From a checkpoint of a small contrastive audio-text model.
Data: trained on synthesized solo parts of chorales (CocoChorales), 12.1 epochs.
Rows from block 5 of the text encoder, named by matrix and row number. Rows with one number belong to one attention dimension. Each number is 128 + 24 x the weight over the matrix's rms, rounded and kept within 0 to 255. All counts start at 0. Numbers have three digits each.
# v: attention value (text_encoder.blocks.5.attn.v.weight, 192x192), inputs 0-191
# proj: attention output (text_encoder.blocks.5.attn.proj.weight, 192x192, transposed), outputs 0-191
v.103:109112157117123126112119123145117124107125135120101130135122139129137106141099151149102128122124126137125129125137142127130130139115144101136117125121150129098146114141147097114100129119100113117154126141149141110122143111139165142146108124124124121152146118133162123109104136111122108114137126102132109135078158114139138132131114115155135146147097142153131137143149108142133138164138121131132143160117124160148130112105110142150143133124123121154162109085120130099119113143133124128121106131108123134100132122124138148095140126130141127106117142144136121093131149168135134140
proj.103:122137091124138100132123125129135135149131132095127132122132121111118153132164101135110121148127126152130143153135122143134142098151131149123140132111103111148106150122105131129147097130155135139146125131111086152124108129130083156117161116133135107102130114148109115133146125141164126146131153151144142134145114117135139110103088160109101119111136113117128108106122140145109125115093160137121126100143130098108136163150131147102134124163149130110099159156125127120135134101126133106100133151130104141107132136129102140148123100118120162155133121150121115148128104103140127153
v.104:108101146153141116129149117120149147170134162119108150134121143131110130144085107107160111100092125134151135098147124123161116164121139120163112119141165144138101135158133085146114135151145124151079137144173158127155121120125117152134106114129108109129116121165137134062096105110120109132124111129154126127136128153108165133162138094158152128123105136085127144116124105145128143118158128110145149128096109127095136103072130130150127146125135093158106149100150137153117107167110119112138130153114096118118141110124117121113126126107130127132107145102142119116143158164095100139
proj.104:149161103097118125144128139138111133111110112141138113138135119115128107124154134118105110138141139120105127155113140168128133103148109128137161126104110115119124104095146143092126131111091110109192135115095100127100172117151157108149131149107099152114150145111114105174147121153136110120145140110092131137127111115105106120113098177129087122106128099143139121135128157122150130171114135115100149114133182166112134124147132147099130109133126134116180119115087095137133148136142152149144121107130135131117124119105152146123100143122127140115157115160100161158136123103135180150
v.105:143148167123145120118074125098110114085127115147133162096142152085124146141124145140121094108137129149103149180133144125128127116152120108131093121126110124127128117098077115151147135105075136104116143118116142137112096090142170116095138122145098152159128137101111125165135111099158151125102114130107147127157105111177112135127130119169112116150173162113169141167146133144131131162103149137128135165109127125127096122146114091119120114106070150122166122131109119143164142131147116171158132166106127130145130099140111145099105096143101095150105129116071160156141159135143105118
proj.105:119144107116112132124155136155143135153129125094119124135127088169170129130135120098166169126114118119159121109101101149129130128111126144118121137107124146126147150173150129155121118161178143143168119125114123106142101147111086147136135155129169134101121119165150099098135148138134111136170133114158134167108115121136149109099131129110134132138137105130119125073143151126103132089144123132147137122153087119118118152116150125094095136172148143121074125128169129115103139107152120086068114147134131127089157138130112139131151129120108148095132147109171085103102107143122115126
v.106:126141127146136127134133138146121130130154122152135078122149119103124130172178161097104114155132156109134118125137153159090131124126122119130139104111143119119127114107104149114119112111128134151153126118143111107100132150116080125133137122128120152108127147149112121166116141135144125118134140177148139123134129115138113132128079140118125103122131106130118096136140134133144081118112110161152105111134122148129114144132146116115117119136136116124130121137092148136136127133153084133131122151153105114087123129126129120151134101124126148147100121145113146138109126092146169100
proj.106:113075141130155143129131124095117130130101144155128141134131132150125137112086110142163156114104105128101149120121100119154115135110160153129117135169112141145137125137138128153146170134141149113096127143133149140125112101104150133105083114119144125141121106114134130069115131120114134134110102099116120119139140123130151132109176098147169146109107153122149153126134127128100169121123118146137127137111126108141159120125107120124139149132141117111094136142169138109106140107124150113137126107128143135162150127139128110116121140139142129125121107103132109119123129132116095141
v.107:104121088115117106109197126162174142174154145093121127128151133109148149173128123103194165141120142142175187107157100105106135146110135136146110090133132154157108143172122077120125117138166176141119139115144130121129140101103104158156087121080132133082135143178120107121125164147112140118100097163157143150132063159116158149085144119108128132108167130082091085089121118143125126081121132084112112065124114108088131149120176165131081148136132130099070118098149146115096124159132120134112153149140104123114150141131106104171140118118145146115116146147177107119146113122113112118
proj.107:165128149156132150154096099104121115110100128194134125124110152145107119106120124126103089121150116119094079135120146134150117107149127092140162134132151115083121104102147153120084141113062103127099129120134136133100148131140199110127090137115077126154119148084131130147144106126107122130130104098087109095138150141095111139171132130141169145103085149161187151176149123098165121178143121142110145153093201165146144076122105118149145112117107109106204133140116095144137109132113158119163133096118143147126109117141181133093093139122140095139146125150095159125140144100135179130
v.108:101148098132111116124107108126129122140113132148120125121119114145106115103117088137131119137146085138120104121109146134128131102131132116125176105156129106160131127119123179135124118154188147139150136109075175138107118209124124101109142122170161133134143152114126143140137099114162150128146179115136154111115121152133141119116112121100110153137125070143094171099093178118139093146133153156115145109085178142104138098132154134086116149172181130094151103126115165131086120100130140100129119114132135130157144128101126121071159103138183135108119135121106100140100069081115157139
proj.108:129099167144122152128111127106089105107139154115122124134139111095099123114112132163137104111119154104122114133140141101092110147110112135089099125128117128123141151149146134117150162119094147134097110164157131132132156103147133128139120119137101111131086125102159172146107123106065125083104139126129124102150142106121120162157112094133122158141127181128148133149135096166129128128140111110109112113130087109170123125146111142202154149069094133167126156154144138152143131141103080153113141156099121154178115122151135108169134149146111084141135133112131132128167184139164109117
v.109:139120146153117118112130117128137119106138152123124107125129140123127127091092125143119134129125144124126111121128141114123154128106127120129121151140151123130147137124199128139124115144146121128134110134108128129140110131131159132097134113137109123108108149101132105157142127145120125122157151116125125127095146162142149136119128118134103125128125152131099147146120112100121165133141141128127158160107125123149144134115132127096136133140143122105120123118157091107125115136117150121134134126105135137096128132125143100123132146099118141138145128113136120117128115169094111118
proj.109:103139114121145131152122142149107110157130106109131136151126108111133130156153140116132140115145110119125136136129122125110122116149137113115130128113126115143125136113088123105127109118127126142146139139122107127129140140123119113152160143158152124146130137116144160133104108128149143109114152123124118131111100118129116143117112127095116157144127117128140104111114128141128082147117142121124119096142110115095116139158114165142138115127130144153137142120113171139112143119154109125112111107132102125142095123132127164141122119133151115127123130144137128140129141113136122129
v.110:116143126134116146134174155093126141132154144136178128145110126137152121145157139104147115143125138128158150122105110110166177128132087143108118144098112130106155117115143115167147122108135138118149124113111121139108094096120152118170089159127097113126103135112123109132142142134102147124111129145103130102128096093100107128138093158112124127111144147118125128125093155131092130113116172125146118156160086122132136157128125096099089116094088125164128131118124117101140174134102135157160116117083129129118124144125142128140128144141096167129159142141133154129126130139127168128
proj.110:141129141124136134110078131136139102124110122154145124135115145135134132095100134118153170115135086151116119095124122176097092121101126101153129127149160149154129130125103108141099113124122122119091147129135151103158133141107136132094135113125168163126162136150120130124132130132150144134131108147142114123123160173128135104120170079131143091146110104128125136133156119109149164138152109113120138116123135129125145121124124149131150121149180137067112108133130154160104128120135114101154116119154152135119114121133140096140141131119132105119088118121148115131104111153121129084
v.111:113110115096086108157151140138137074108120135103107142096131126152144172107119140152160102121110127143153157144126123097163126115112128137128118127154139128119135164139173127161095141088091115146130206117072144160181065115107133106100133117129128150119137163113124114139172118124121141089132142118113144116112104144124175081117131169120125154119166117099126115108154166114159106121129155103173122139139137129125160131112140106110119127197132118131089122108129152130139149127152115126151119166080145131116133134095139126077150125162129112101139143111123112125103080105133137111
proj.111:114111149150135177101085097147092159139136120136116116149109137099109110099145144125127128113183104096107092101131132150089148149114150108095128167127137164138165125130101150151187126143175135097111105147171153103084167128093138149113151149161129151131134112132161128137115110117151143106133115126116127143152169124125105162150089080127127130151146160164138152124139102162114128137141115109088104108133098125120106109128099128171134131075147130130125158127128149125094131114130077134106116087114129130162114128151144105198112132110121093172133111122122125128106151143117106113
v.112:136169124141104144157132151124121163147161096143125155118132099119130141139153116125122115105126153148134137163141119121115124090119123140106112144153143107128134105122096129137125124159145146115142136137155119114115110107131128156147106120157133110120111144128115140114156143149105135131112110131138130154160141134115135136098092081120104126115151127123094153125144140109119065141125123164115117137108107125112137136135116145116114132156094130082124128101156142150133161131147124125112107102155128120139141113111099138167110136107132137161116101131147148103126130092112139115
proj.112:130138145125154155120126111088122099108096156145124134132129162131123091100103155121157149115104112119121127116139115141124123126141146124140103131107116132112112133139142134146096154129118115148119110145150162147159136128125124109114099125093131137113105102139127145135107116132129129151133103094106110115126139113147116138148178119143169125115118144123161112121144112126135158109162113105116162145135131132174120131127131113135135149101161116128135097129135108135133145144111130133167129130133138110129123127164135101116150158130112110102115137120095117142151129154114083126
v.113:126115131115160153117161139149094120155116137138078121107150125147147133132096072135116095145142148104104127140128132099093132141166138094128183131114131126160079149142141121092109170136137157153155135137105139107132094145119095103154127153148103138172113152147119162103145164161085125153137111096099109117119149134149121184149103105115134109134127154120124200116126103099118134098140163130096115139081170188146107139129104169109128154144136098107091127095142124121121093113144137153118142176141094136094146149118145129091115063141138181113076125162099110099156146085098122124
proj.113:147133122104103080122131130151147115134117133129143108175129147106075077128118175120069125100171121155155114104117124143169148098101115139139130132154113109106180108135116144129167069148144126087110123130160122108118156125128131172111162108121172105095106081120141127173162097119162106150140119139176152126157121140130116108094111155108103118147104121129112072153152170142148136165123134126151135096146141089124150102109127108146138125129111120116152148125118119145088100157097143117119147150134116146129107121128139137159091143114147087136157129117130163153106128135156136111
v.114:164157133146126178116158156121138141132132102153135135125149132148144156129121120123143121106139150104113156124129132143091130119147108121133110128140155144149130103104104129131111148132114138125118148117131152122097143128158142131113124134158115108120110134132103144116128151142143154131136135141125113113125125119125102140113132127139108113113136139135103144141120136120119109122142117126111125145123143151126123126152133142127107113130102125094124113081121106150127144110133154167100146123124116113098142130127124130112101139122108138125121100129125117155120111121113119114
proj.114:119125136106120118131136115143119114141119125109124132127126127113110102147101136128131129124126104131145114109121125106140122148123145139102137148118117120113137135145157142128118112145127132146092104145156115137158114127128119131138118155096159115121087107116161118137126113120105114138117129108144141158143131108141157135138130127128148154123145136117137117103140130132113126133129127120105143120123114100137129144100133114149127130131121142132152129175141118135130124137130107125147121145114158130122112142162124110151136129144152111118151153112128117108135140116140108118
v.115:133122107140134150099101155124152126155163140095125135117129104112149121145126113159158132112096142086145148086123124152082138135160129120126131096142123133111148127098103122153134128102104140101124132102151134123100157136153137184162135114109143157116132138112126123109134128161151112135148131167117105134149093123145100136126128132101105130150148127129137111139125124123155123130125117110144110138148129158162127133130134097123120095145127139123130134074124097099141151156130109137137102121116128116077090142109093130146133138144105144112121137122133128124116131123124160132
proj.115:127098137102121120132149086139128118102121137139132126122149128120105130132114116126101148128148138135114127139092145114124112119121120160128148160148127128112114113158134135134131108140150143120102127141169127114164080125116125111118107118137128120102108118136127103148114117107100113110110099111117101157137145126142174150115124141129153139091122156113121134111166143137121133104110155135131137122104100128133129136096138142114140163164115138131104128172141111119143128128128136125143155139148136147154180146139155148115137101115109133130139122131126131120123133138095083115
v.116:134161143137130131142122135156120138127134143098079112112174133141131148149118128102108128147141144153125096113113125140117129098106130103128160140114123124128132137108123145122158122163164147143114128097135141112118125141124116126153159152127120136136124122146119152116147128136106120128120098152117159126113121152138106144104136139113111118136111119141105149141111126127145123101128114122106129151120153118142130143140116169110118118141122150111098113111159095129119133122165135147119103140127106101132128128130131132106112128129134120136100135122130108135131123123119127092
proj.116:138111141129130127129135121101120119151128108142144138144111128131105107136132139147139130109107108134126134111127131114160146103141132130130090138152134135146117135128135142141091118133131116124128124156135112132133142119137106123116106122120151098114098099116147122137117134127131114140125150106148113131152128114136135142126139127116144134140148128129131102147138135137124139179136141132120142110130133133121138126108106095108110121125103124098127107129142128107123110134095147122120153116131121148123140150119121132130120124124141127125123136121118153128142153122138106161
v.117:111102131104092100142110096108141126091148136097137113126089129105128123149122110148115147119130107151158120127115140154171115172100129107139114126090131131089126110137151149123148133111132122133154139164121126112116133154121157102093127147105140123124145096120151103132119107101133134109105104131162114100132100141138151097124175150147113153161096135130106053097115126106126157141102182153156173135139112092132152090107132108117112151102152127185167141187123140124126105188102093090135111137128156134135107151177139081144160169112101128119155174117188140100099133180140114177
proj.117:142117115160169126121121146136151111136130122124155122144104125140153173116144115112150129152122160123094132165136144098101152115151121114127117130113145095195129165117086093091144146083129091114135144092093105125113110128139154118138157103131088177143158182111107151133127169151127141080146163172109130124119131147114101128150114155134128110104148102146159162140095112129157109105108102108149116141148123163094109142154135155122149100105139147103092144100076133121147157099181148111130117111120110109116152107067122146121133107138125157129125100133132090155127103139129189097
v.118:092152123136119101112146135094162148106121147113161181135119130159121153147144116101140131142084157158149144138103103118156106111129106170111112094141154141129127161105122130141103123101128117116100161094131130104129102117099128157085119121124089160128131140129133131126168115131128149150152136173140135118144109112116148125123113130157131143140127097128121071160139132139112122147114113137143139103136111123114157152155119106086115102145124138155114123135111103112158117125150134134165143133133120118106130136093168113112134108117137106177153100138119140117144133114111160112
proj.118:144134125125128193132133119147094126128121100127134114132126124106138113102136162132140118114148115105111127124149126137071137152113146100140134159122122130104112113128125120125148143141115119117164121163141141119128144108103126105126159143129125160118109129127133115129111126115128140116123122081121108126124142135127111117132154107140108125129153173156135159119138123159125129098167119095112132134151113104125118130120128155102109129129142145116135126115120129145120173147128124126132086120130142115145109120133114108149137160139133127105134133117138101158131124150129107119
v.119:121162150144098141122141143077157081177161123131142199122122142115167132091104129102165124097094149131154168126113141148170102139160100143126076089121140107134163106101114123145124156124106140084095136070133147126084117085137165146099107130152105149139121143098121138127166153115137149111142155132118116192112087112121155144073109130144090140179176104134144105138129141128132105154138144125145156151099121148093146151186115105112098088144137146100156135091132094108134167146127123121169170111122126116106135118042103138126133131161114098145099118127150126153133115098083177122
proj.119:111107122122143157132123122177108152084115135114096131117113109099107127150140112143152122139127125101100103112112111107056118147103155156112159186126100141115092141144143127148170105136128138153115098185161125149160089122110135137141142129123142137113113112157162120124093137107106143112110129086147128117159137108144148129161157110122137128120148192104131137094163100169088111108128157083103116100139094076153106131096153155126137154139157148122102131147146131147106152126158138147122089123116132140144121111189114099120147139144118124131152133142128093112140142131138101080