From a checkpoint of a small contrastive audio-text model: encoder norm batchnorm, 3700 steps.
Rows from block 4 of the audio encoder of a small contrastive audio-text model, named by matrix and row number. Each number is 500 + 40 x the weight over its row's rms, rounded and kept within 0 to 999. All counts start at 0. Numbers have three digits each. After the name is the row's rms in percent of the matrix's.
After each channel's rows are labels from the 100 clips, of 14976, where the channel reaches its highest value: "top examples" is what is common among them. Only what is clearly more common there than usual is listed. The data: synthesized solo parts of chorales (CocoChorales).
# c30: last pointwise conv (encoder.blocks.4.c3.0.weight, 320x320x1), inputs 150-179

c30.231 093:553542539502507483519501459493501545410471542528461574460498565469515491543529496553433491
top examples: note F4; viola; note G4

c30.214 096:545500574488472496474568503488538471481474498575532563583538523577476534528472435454523512
top examples: note C#4; note C5; instrument: violin; note A#4

c30.236 110:509472459482361469529513434505520470516491487500526534483457557535510516514519490480472451
top examples: note A#4; note C5; note G#4; clarinet

c30.273 108:507562470483568528522518544483517462551465485528504507533480480489481510479495457481492524
top examples: clarinet; note A#4; note G#4

c30.150 104:526481497414482546498548469537591547481446445475472507469562447510545476514467519516579585
top examples: note C5; note A#4; note G3; tuba

c30.239 099:535491586437478544507494500490485485484532442519478489549505476465475505551475540535533456
top examples: note D5; violin; note E5; note C5

c30.152 097:498491474446514507504398497500522463505492467501521428503538473543532520453547533538448480
top examples: note D4; tuba; note B3; note C4

c30.32 106:516524566455523495540498535459424502510439423546495516509465446474537535483507474473481570
top examples: flute; viola; note A#4

c30.154 103:451482498464437454500520583499512483498539516478550463563440486485417475531482459518488466
top examples: tuba; note C3; note C#3; note G#3

c30.201 110:497494480535524470503494516535467496482485472517456562527473536524575468499465519498477459
top examples: cello; note C4; oboe; note C5

c30.186 106:582575494530483499525502570518539433502424455501522477572452517505557549524506522433483447
top examples: note B4; note A4; violin; note C#5

c30.16 107:534449489538462487497499454463471479449483503512482441477541478478489449498469503481598468
top examples: cello; note D3; note A3; note G3

c30.220 102:540495486507515471507440426556545509491496521460568448537524564439557493504505492494462503
top examples: note G5; note F5; note E5; note F#5

c30.265 106:502506465504480537504502425451497520519426445513418539590498481483525537487548485508506486
top examples: note A5; note G5; violin; note F#5

c30.23 092:549493520467482467529454449506533508480576539437503482563504499553504548543500452518545493
top examples: note F4; viola; note D#4; note G4

c30.287 105:467487515448459497526508500481502590434443484493474534513513490494503517496504524462452496
top examples: note D#4; tuba; horn

c30.90 096:521488527536554598529511546481488437568439551508467507533482464465453478491518476489567569
top examples: note D#5; note C#5; note F5

c30.93 102:536475516492517477508511460514466539525432446586486495562552517505485525514487557500539488
top examples: note C#4; note C#5; bassoon

c30.81 093:552484527532505516489484491452473464467489551456514443486551544421499547525459495502458450
top examples: cello; note D#3; note A#3; note E3

c30.227 115:421522542494539528468500522472468435532481519464476526490521435573464484495525469521553478
top examples: oboe; note A4; note B4

c30.3 093:460544455485545504536499508502466463518540480474533464505510493486483499560477534525551494
top examples: note C#5; horn; note B4; note A4

c30.289 104:470462483491513442485486496461525520460497481531524427508457468518491473465485498465515539
top examples: note G4; note F4; viola; note D#4

c30.56 100:466486466526525479414445528502491482494449529505497483561471468553511532511569526491511515
top examples: note D3; note D#5; violin; bassoon

c30.305 102:513500541573477541502468497444467483452483529448492477507542585479536478519506478486459530
top examples: note F#5; note F#4; note E5; note E4

c30.48 105:497526542509509508493509530532464549486461412508507531471553535507516442505492525520509509
top examples: viola; note E4; note F#4; note G3

c30.10 095:496465543541424470593524539421487531488542513525549464515506519589498463516512532429582485
top examples: note D#5; violin; note C#5; note F5

c30.53 103:409471505473467578528466525560513462463458516555543504513458475458447529466466473502454433
top examples: note E5; note F#5; flute

c30.66 103:527542524463484559443532487502550512509489478513532482452474549424437426444411457496511444
top examples: note B4; note B3; note A4; note C#5

c30.181 098:451464439505503539544463487501537479499465585497489496525471498554501497526536532527594474
top examples: note E3; cello; note A3; note F#3

c30.197 099:518476481457454519525496489442522518466516474563471488537476468566511440502456503548476478
top examples: note E4; viola; note F#4; note G3

c30.269 105:518519490504477449425520412458492499512450521502603455580485505505520572458581423521483557
top examples: note A5; note G5; note F5; instrument: violin

c30.54 100:503452480575483440470495541411498565491510570496490499478480576503469469458530511528484450
top examples: note F4; viola; note G4; note D#4

c30.96 093:513482522478581459502528483506579534514577531430451533469541458511484523504517508452529542
top examples: note G3; note A3; note C4; tuba

c30.87 100:423514529513471440525516452508484506533431531502430524479536516482456425513511523498560475
top examples: cello; note D3; note G3; note A3

c30.102 098:566455503456496475519459464512520511515447447467524525477570497443450555447525541520543531
top examples: note G#5; flute; note F#5

c30.115 104:455472516511553485495424466507527446544521502548504530515494523491513519502536551486462501
top examples: note D#4; viola; note F4; note F#4

c30.40 094:397538422523479476522537477456514506527497519554536522480483490470480477495502509559479514
top examples: note F#3; note F#4; note B3; note G#3

c30.257 098:549533454528450513520576462476464498582503519460498434503526528540547524508453503441518505
top examples: violin; note A#5; note F#5; note G#5

c30.205 103:469459504505473515483530472457469501484497422497506492476474523487488441454544539460609472
top examples: note D#5; violin; note C#5

c30.170 100:540496508579484498475485498550527503546518456516478498541528401472475481499498539511569478
top examples: note G3; note D5; note C4; flute

c30.109 101:514495475492507527491509491545511558494441476503509405471458486514434444510541510571517523
top examples: note E4; note B3; violin; note D5

c30.270 106:505493477513520485513529546481482506487505554510491518524496524520461462504453573495508490
top examples: note G#5; note F#5; instrument: violin; note F5

c30.35 102:492514463495545543517501565487490473518455462478487485482481461505462530501467454427478485
top examples: note D5; note E5; flute; note C5

c30.189 096:496482481510519460476502498447589544604457519559486503514531451484610418575499490441444526
top examples: bassoon; note C4

c30.215 102:463555482458509470443544558527506527490519428494533487533423488471529498523518586483515558
top examples: note G5; note F5; note E5; note F#5

c30.314 102:507519522627579481472559478499523492484527517474477538481532530489555469460479542542488575
top examples: note F5; violin; note G5; note D#5

c30.50 112:465485464489483481513471487490445462529496446500544545505487509592434555497451480481436514
top examples: tuba; note A3; note B3; note F#3

c30.254 092:487514496436474452527486555524507533518543483474531541545480474544519507411460517436452534
top examples: note B4; violin; note A4; note B3

c30.288 107:537462482475481449516601456490504486478532463522516495556507477521486486520482415419492435
top examples: note C#5; horn; note B4; note A4

c30.88 104:483484497569446527520467521525427516548499472445547501503486569456512437523540480510418484
top examples: note F#3; cello; note B3; note G#3

c30.171 098:479535443491533449494457485484496514457516424566500480527519521516508446517476563506483509
top examples: note C4; bassoon; note D4; note A#3

c30.34 103:505465523522487464541546450436514541517478584524516457500460517551440553541506519472504462
top examples: note D#3; note E3; note A3; note G#3

c30.69 100:510475438628499494484610476539489544502539502466483559514504513507448513447482443512507571
top examples: note F5; note G3; violin; tuba

c30.211 097:472451545561529538531497515498543525535526518473564485450460490504544436497573515443503496
top examples: note D4; note B4; note A4; tuba

c30.15 105:518531531510476582490536483518495552505492447471570526468510446494519465524422453505475561
top examples: violin; note B4; note F5; note C#5

c30.134 116:519473476475510480541527478520524456530513525515504504514528489462460492488501499508503459
top examples: flute; note G5; note F5; note D5

c30.19 105:593463466482549497466504531463508504516540511511512466491507530557503462517521538493475458
top examples: note C#4; cello; note D4

c30.138 103:448513469528559497460521502581486530515474520486474512465522531555537548521449560549507523
top examples: note E4; viola; note F#4; note F4

c30.6 094:487503433592477552451478524540507418532503483537517581529546488495566485496510493474535501
top examples: note F#4; note E4; note F#5; note E5

c30.165 094:538490456510507519516483483501484457443508451471510484576487480486457540452574503472437479
top examples: note G5; note G4; flute; note F5

c30.252 096:404502577463481480482495462477543542536611492471507487474579470542477443483431467484497547
top examples: note B3; note G4; viola

c30.79 094:554627502427484515517482454525503522473564526539478513489458506465493545542450478481583380
top examples: note F3; note F4; viola; note G3

c30.284 094:484451517550466528476448511442443511500524460468454504486548507467469517491428503480476468
top examples: violin; note G#5; note F#5; note C5

c30.117 098:534506481512548590500487525558480469539532497535455533463560470494440501498464576528500509
top examples: note C4; note G3; tuba; note A#3

c30.208 098:516486485558604494435457428527460520497488472528558481555510452568520471576564504454421507
top examples: note C4; cello; note C#4; note B3

c30.168 095:489551557511585468445519504441473552595556497468627521504502542434553531518495487467419492
top examples: note B4; note C4; bassoon

c30.169 108:536460530500520457518548503591480454447470520508483408541526498448513488495499501500541507
top examples: note F4; viola; note D3; note G3

c30.230 096:475469467486504473534451517470471533434477441543490503517480457437507486430505486527454535
top examples: note F4; clarinet; note C#4; instrument: viola

c30.286 103:465511534488507503475430528464465509477535470466481456533447515476448492461483523494423532
top examples: note G5; note F5; note G4; note E5

c30.126 097:499521531561416480505530438460508480479501526476479469478478495471458454525515502564490522
top examples: note F#5; note F#4; flute; note E5

c30.30 094:519523465450515492517466507486471501458500569454442531474461527567444563560421467546554463
top examples: note C5; note A#4; violin; note D5

c30.104 111:602486502547558529460522463528469524426447521584488555498465473499512551462555538475489462
top examples: note C5; violin; note A#4

c30.217 107:464478592426454517562512477502440460445508479505489516474584520470510494423480474489552392
top examples: note D#5; violin; note F5; instrument: clarinet

c30.129 091:454467456513541514458502532468500470553513552543515526448481543473501496477562510476461520
top examples: note F#4; note E4; note D#4; instrument: viola

c30.151 098:429398552460461513467416526486505460504571454560471491514491547453453468535481462475475474
top examples: note D4; cello; note C4; note B3

c30.266 091:480515466504493502471485526581453420588519508499444562533540468465492413522513438511557576
top examples: note F#3; note F#4; note B3; note G#3

c30.121 108:524485424406559483487481537483494555523495522509484513487545562530583573494492490492546455
top examples: note F3; cello; note G3; note A#3

c30.190 108:522503503488520518533492525520526481521528457464540467544452531482554464521518523494533507
top examples: viola; note F4; note D#4; note E4

c30.297 097:561477536460511490513518467544555506600518478433439508576511506477516499468494466486488549
top examples: note D4; tuba; note C4; note B3

c30.174 101:483521475517524500428484505467454526455495478562486501461454488483527439525555468487532482
top examples: note G5; note F5; note G4; flute

c30.192 098:593457516537476461495444460500437518508522520486521499498487569440550458553507450532520460
top examples: viola; note F4; note G4; note D#4

c30.9 099:485449502563527535445567513465516457445497569552560536600477482468452453426468482508494498
top examples: note B3; note G4; note D4; viola

c30.122 108:510480515448448493468507476486463490505491463496521511504521493487494540465477485489480470
top examples: horn; note A4; note B4; note A#4

c30.261 101:492426453454560489562450499449463510472485445477521483508406480523510443486484519516436506
top examples: note E5; note F#5; trumpet; note G5

c30.245 110:507507508448558470463449560545493457493456530478506441501466456533530517478471450505566444
top examples: violin; note E5; note F#5; note D5

c30.246 092:465468545472563495475455469534467523468493509460554527528568445537435470500486529548511506
top examples: note A#4; note C5; note G4; note F4

c30.202 098:464447490471508461590516440527491537526456490504573487528512482513440533496489480474497516
top examples: note G4; viola; note E4; note F4

c30.274 092:486486479494503519628476488542502478502528517460516501510550501492516464483515578482468524
top examples: note G#3; note A#3; bassoon; instrument: tuba

c30.293 099:450537483481496526484535487465466557463508526435452507511537459552445460553527540502419519
top examples: note G#4; note F#4; viola

c30.255 097:630489501529528541475491564520458541503464550422511475499488466485451471525558498516511538
top examples: viola; note B3; note B4

c30.86 104:531557467497510517439495411482484597534554487499545461466598442514534547470424476595556529
top examples: note C5; note A#4; oboe; note D5

c30.58 095:478485544486498516506527494506450487531497482484514516522587543487474517422484489472580475
top examples: note G3; note D#5; instrument: violin; tuba

c30.302 096:486450511483392491442599520466446527493480467443490476481461489557507431462480526456457466
top examples: note E5; note F#5; flute

c30.244 101:553496468419568525468469496551520534474441456465472528486519604512483559490502544465534489
top examples: note C#4; note D4; bassoon; note B3

c30.133 100:469413472551539518533488553509479420467454537592491465490543536455460487522455498524513541
top examples: note A#4; note C5; violin; note G#4

c30.142 096:426533455498486484526545468424527531564557511513488522504496511523445469541533447509465521
top examples: note D#5; flute; note F#5

c30.225 111:461531491506492546431491510496530506552516506492499558508565493455504575496440538516496488
top examples: double bass; note B3; note A3

c30.259 106:439504577582479511476421489476461500563486466512455464527526500468470496428557537522479562
top examples: violin; note G#5; note F#5; note F5

c30.264 106:548494530436497452554526496498487458476563541500525547494520590473506454510492546500497505
top examples: note G3; note F5; tuba

c30.218 097:489510503505383488493548526505497485539493523569452505548500427531511553544525549531438472
top examples: note C4; note A#3; note D4; tuba

c30.148 102:513500500433500509502537492543432497509539532475513538530476537483521481483474479554434536
top examples: note G5; note C4; note F5

c30.209 107:559421478497482523453449556497486499552480466487507572570542497521452508500459540493438485
top examples: note A5; note G5; flute; note F5

c30.20 094:488436530546485446518585536464422489477526466487472535452489508495486459501447524522452516
top examples: note G#4; violin; note A#4; note F#4

c30.157 094:538458537512608489453516532488527489452501511420524517462558545545422569532496491493515494
top examples: note C5; note A#4; violin

c30.62 103:515508499474498504491524507544490456553561521563495461413524529503521465515579505549568469
top examples: note G#4; note G#3; note F4; tuba

c30.303 093:450544551533537432490496504478464498552499446496457443492576522495499512459475482488534569
top examples: note F5; violin; note D#5; note G5

c30.67 108:503442494506475503507567476505485496560489499554485573530485473493446499573495520533528562
top examples: note F5; oboe; note D#5; note G5

c30.238 105:498504566470526553472554442430474551463514574491469476511479442502532525522521470507424496
top examples: trombone; note D#4; note F4; note G#4

c30.237 093:503505510500464507494500466513478451488534437502509506417441532588560418489470488455503447
top examples: note G4; viola; note F4

c30.167 098:465485515530426475497461516469508471511535513465576535469500521452555490497557523462552521
top examples: note F#5; note E5; note F#4; flute

c30.275 104:529477504487462460531471468479451527471425523564475498564527532497557513532498474486527547
top examples: flute; note A#4; note A5; note C5

c30.234 097:436504441493506505531523465492538523470546544518493482467403440512464517505529508495610531
top examples: note D3; cello; note A3; note G3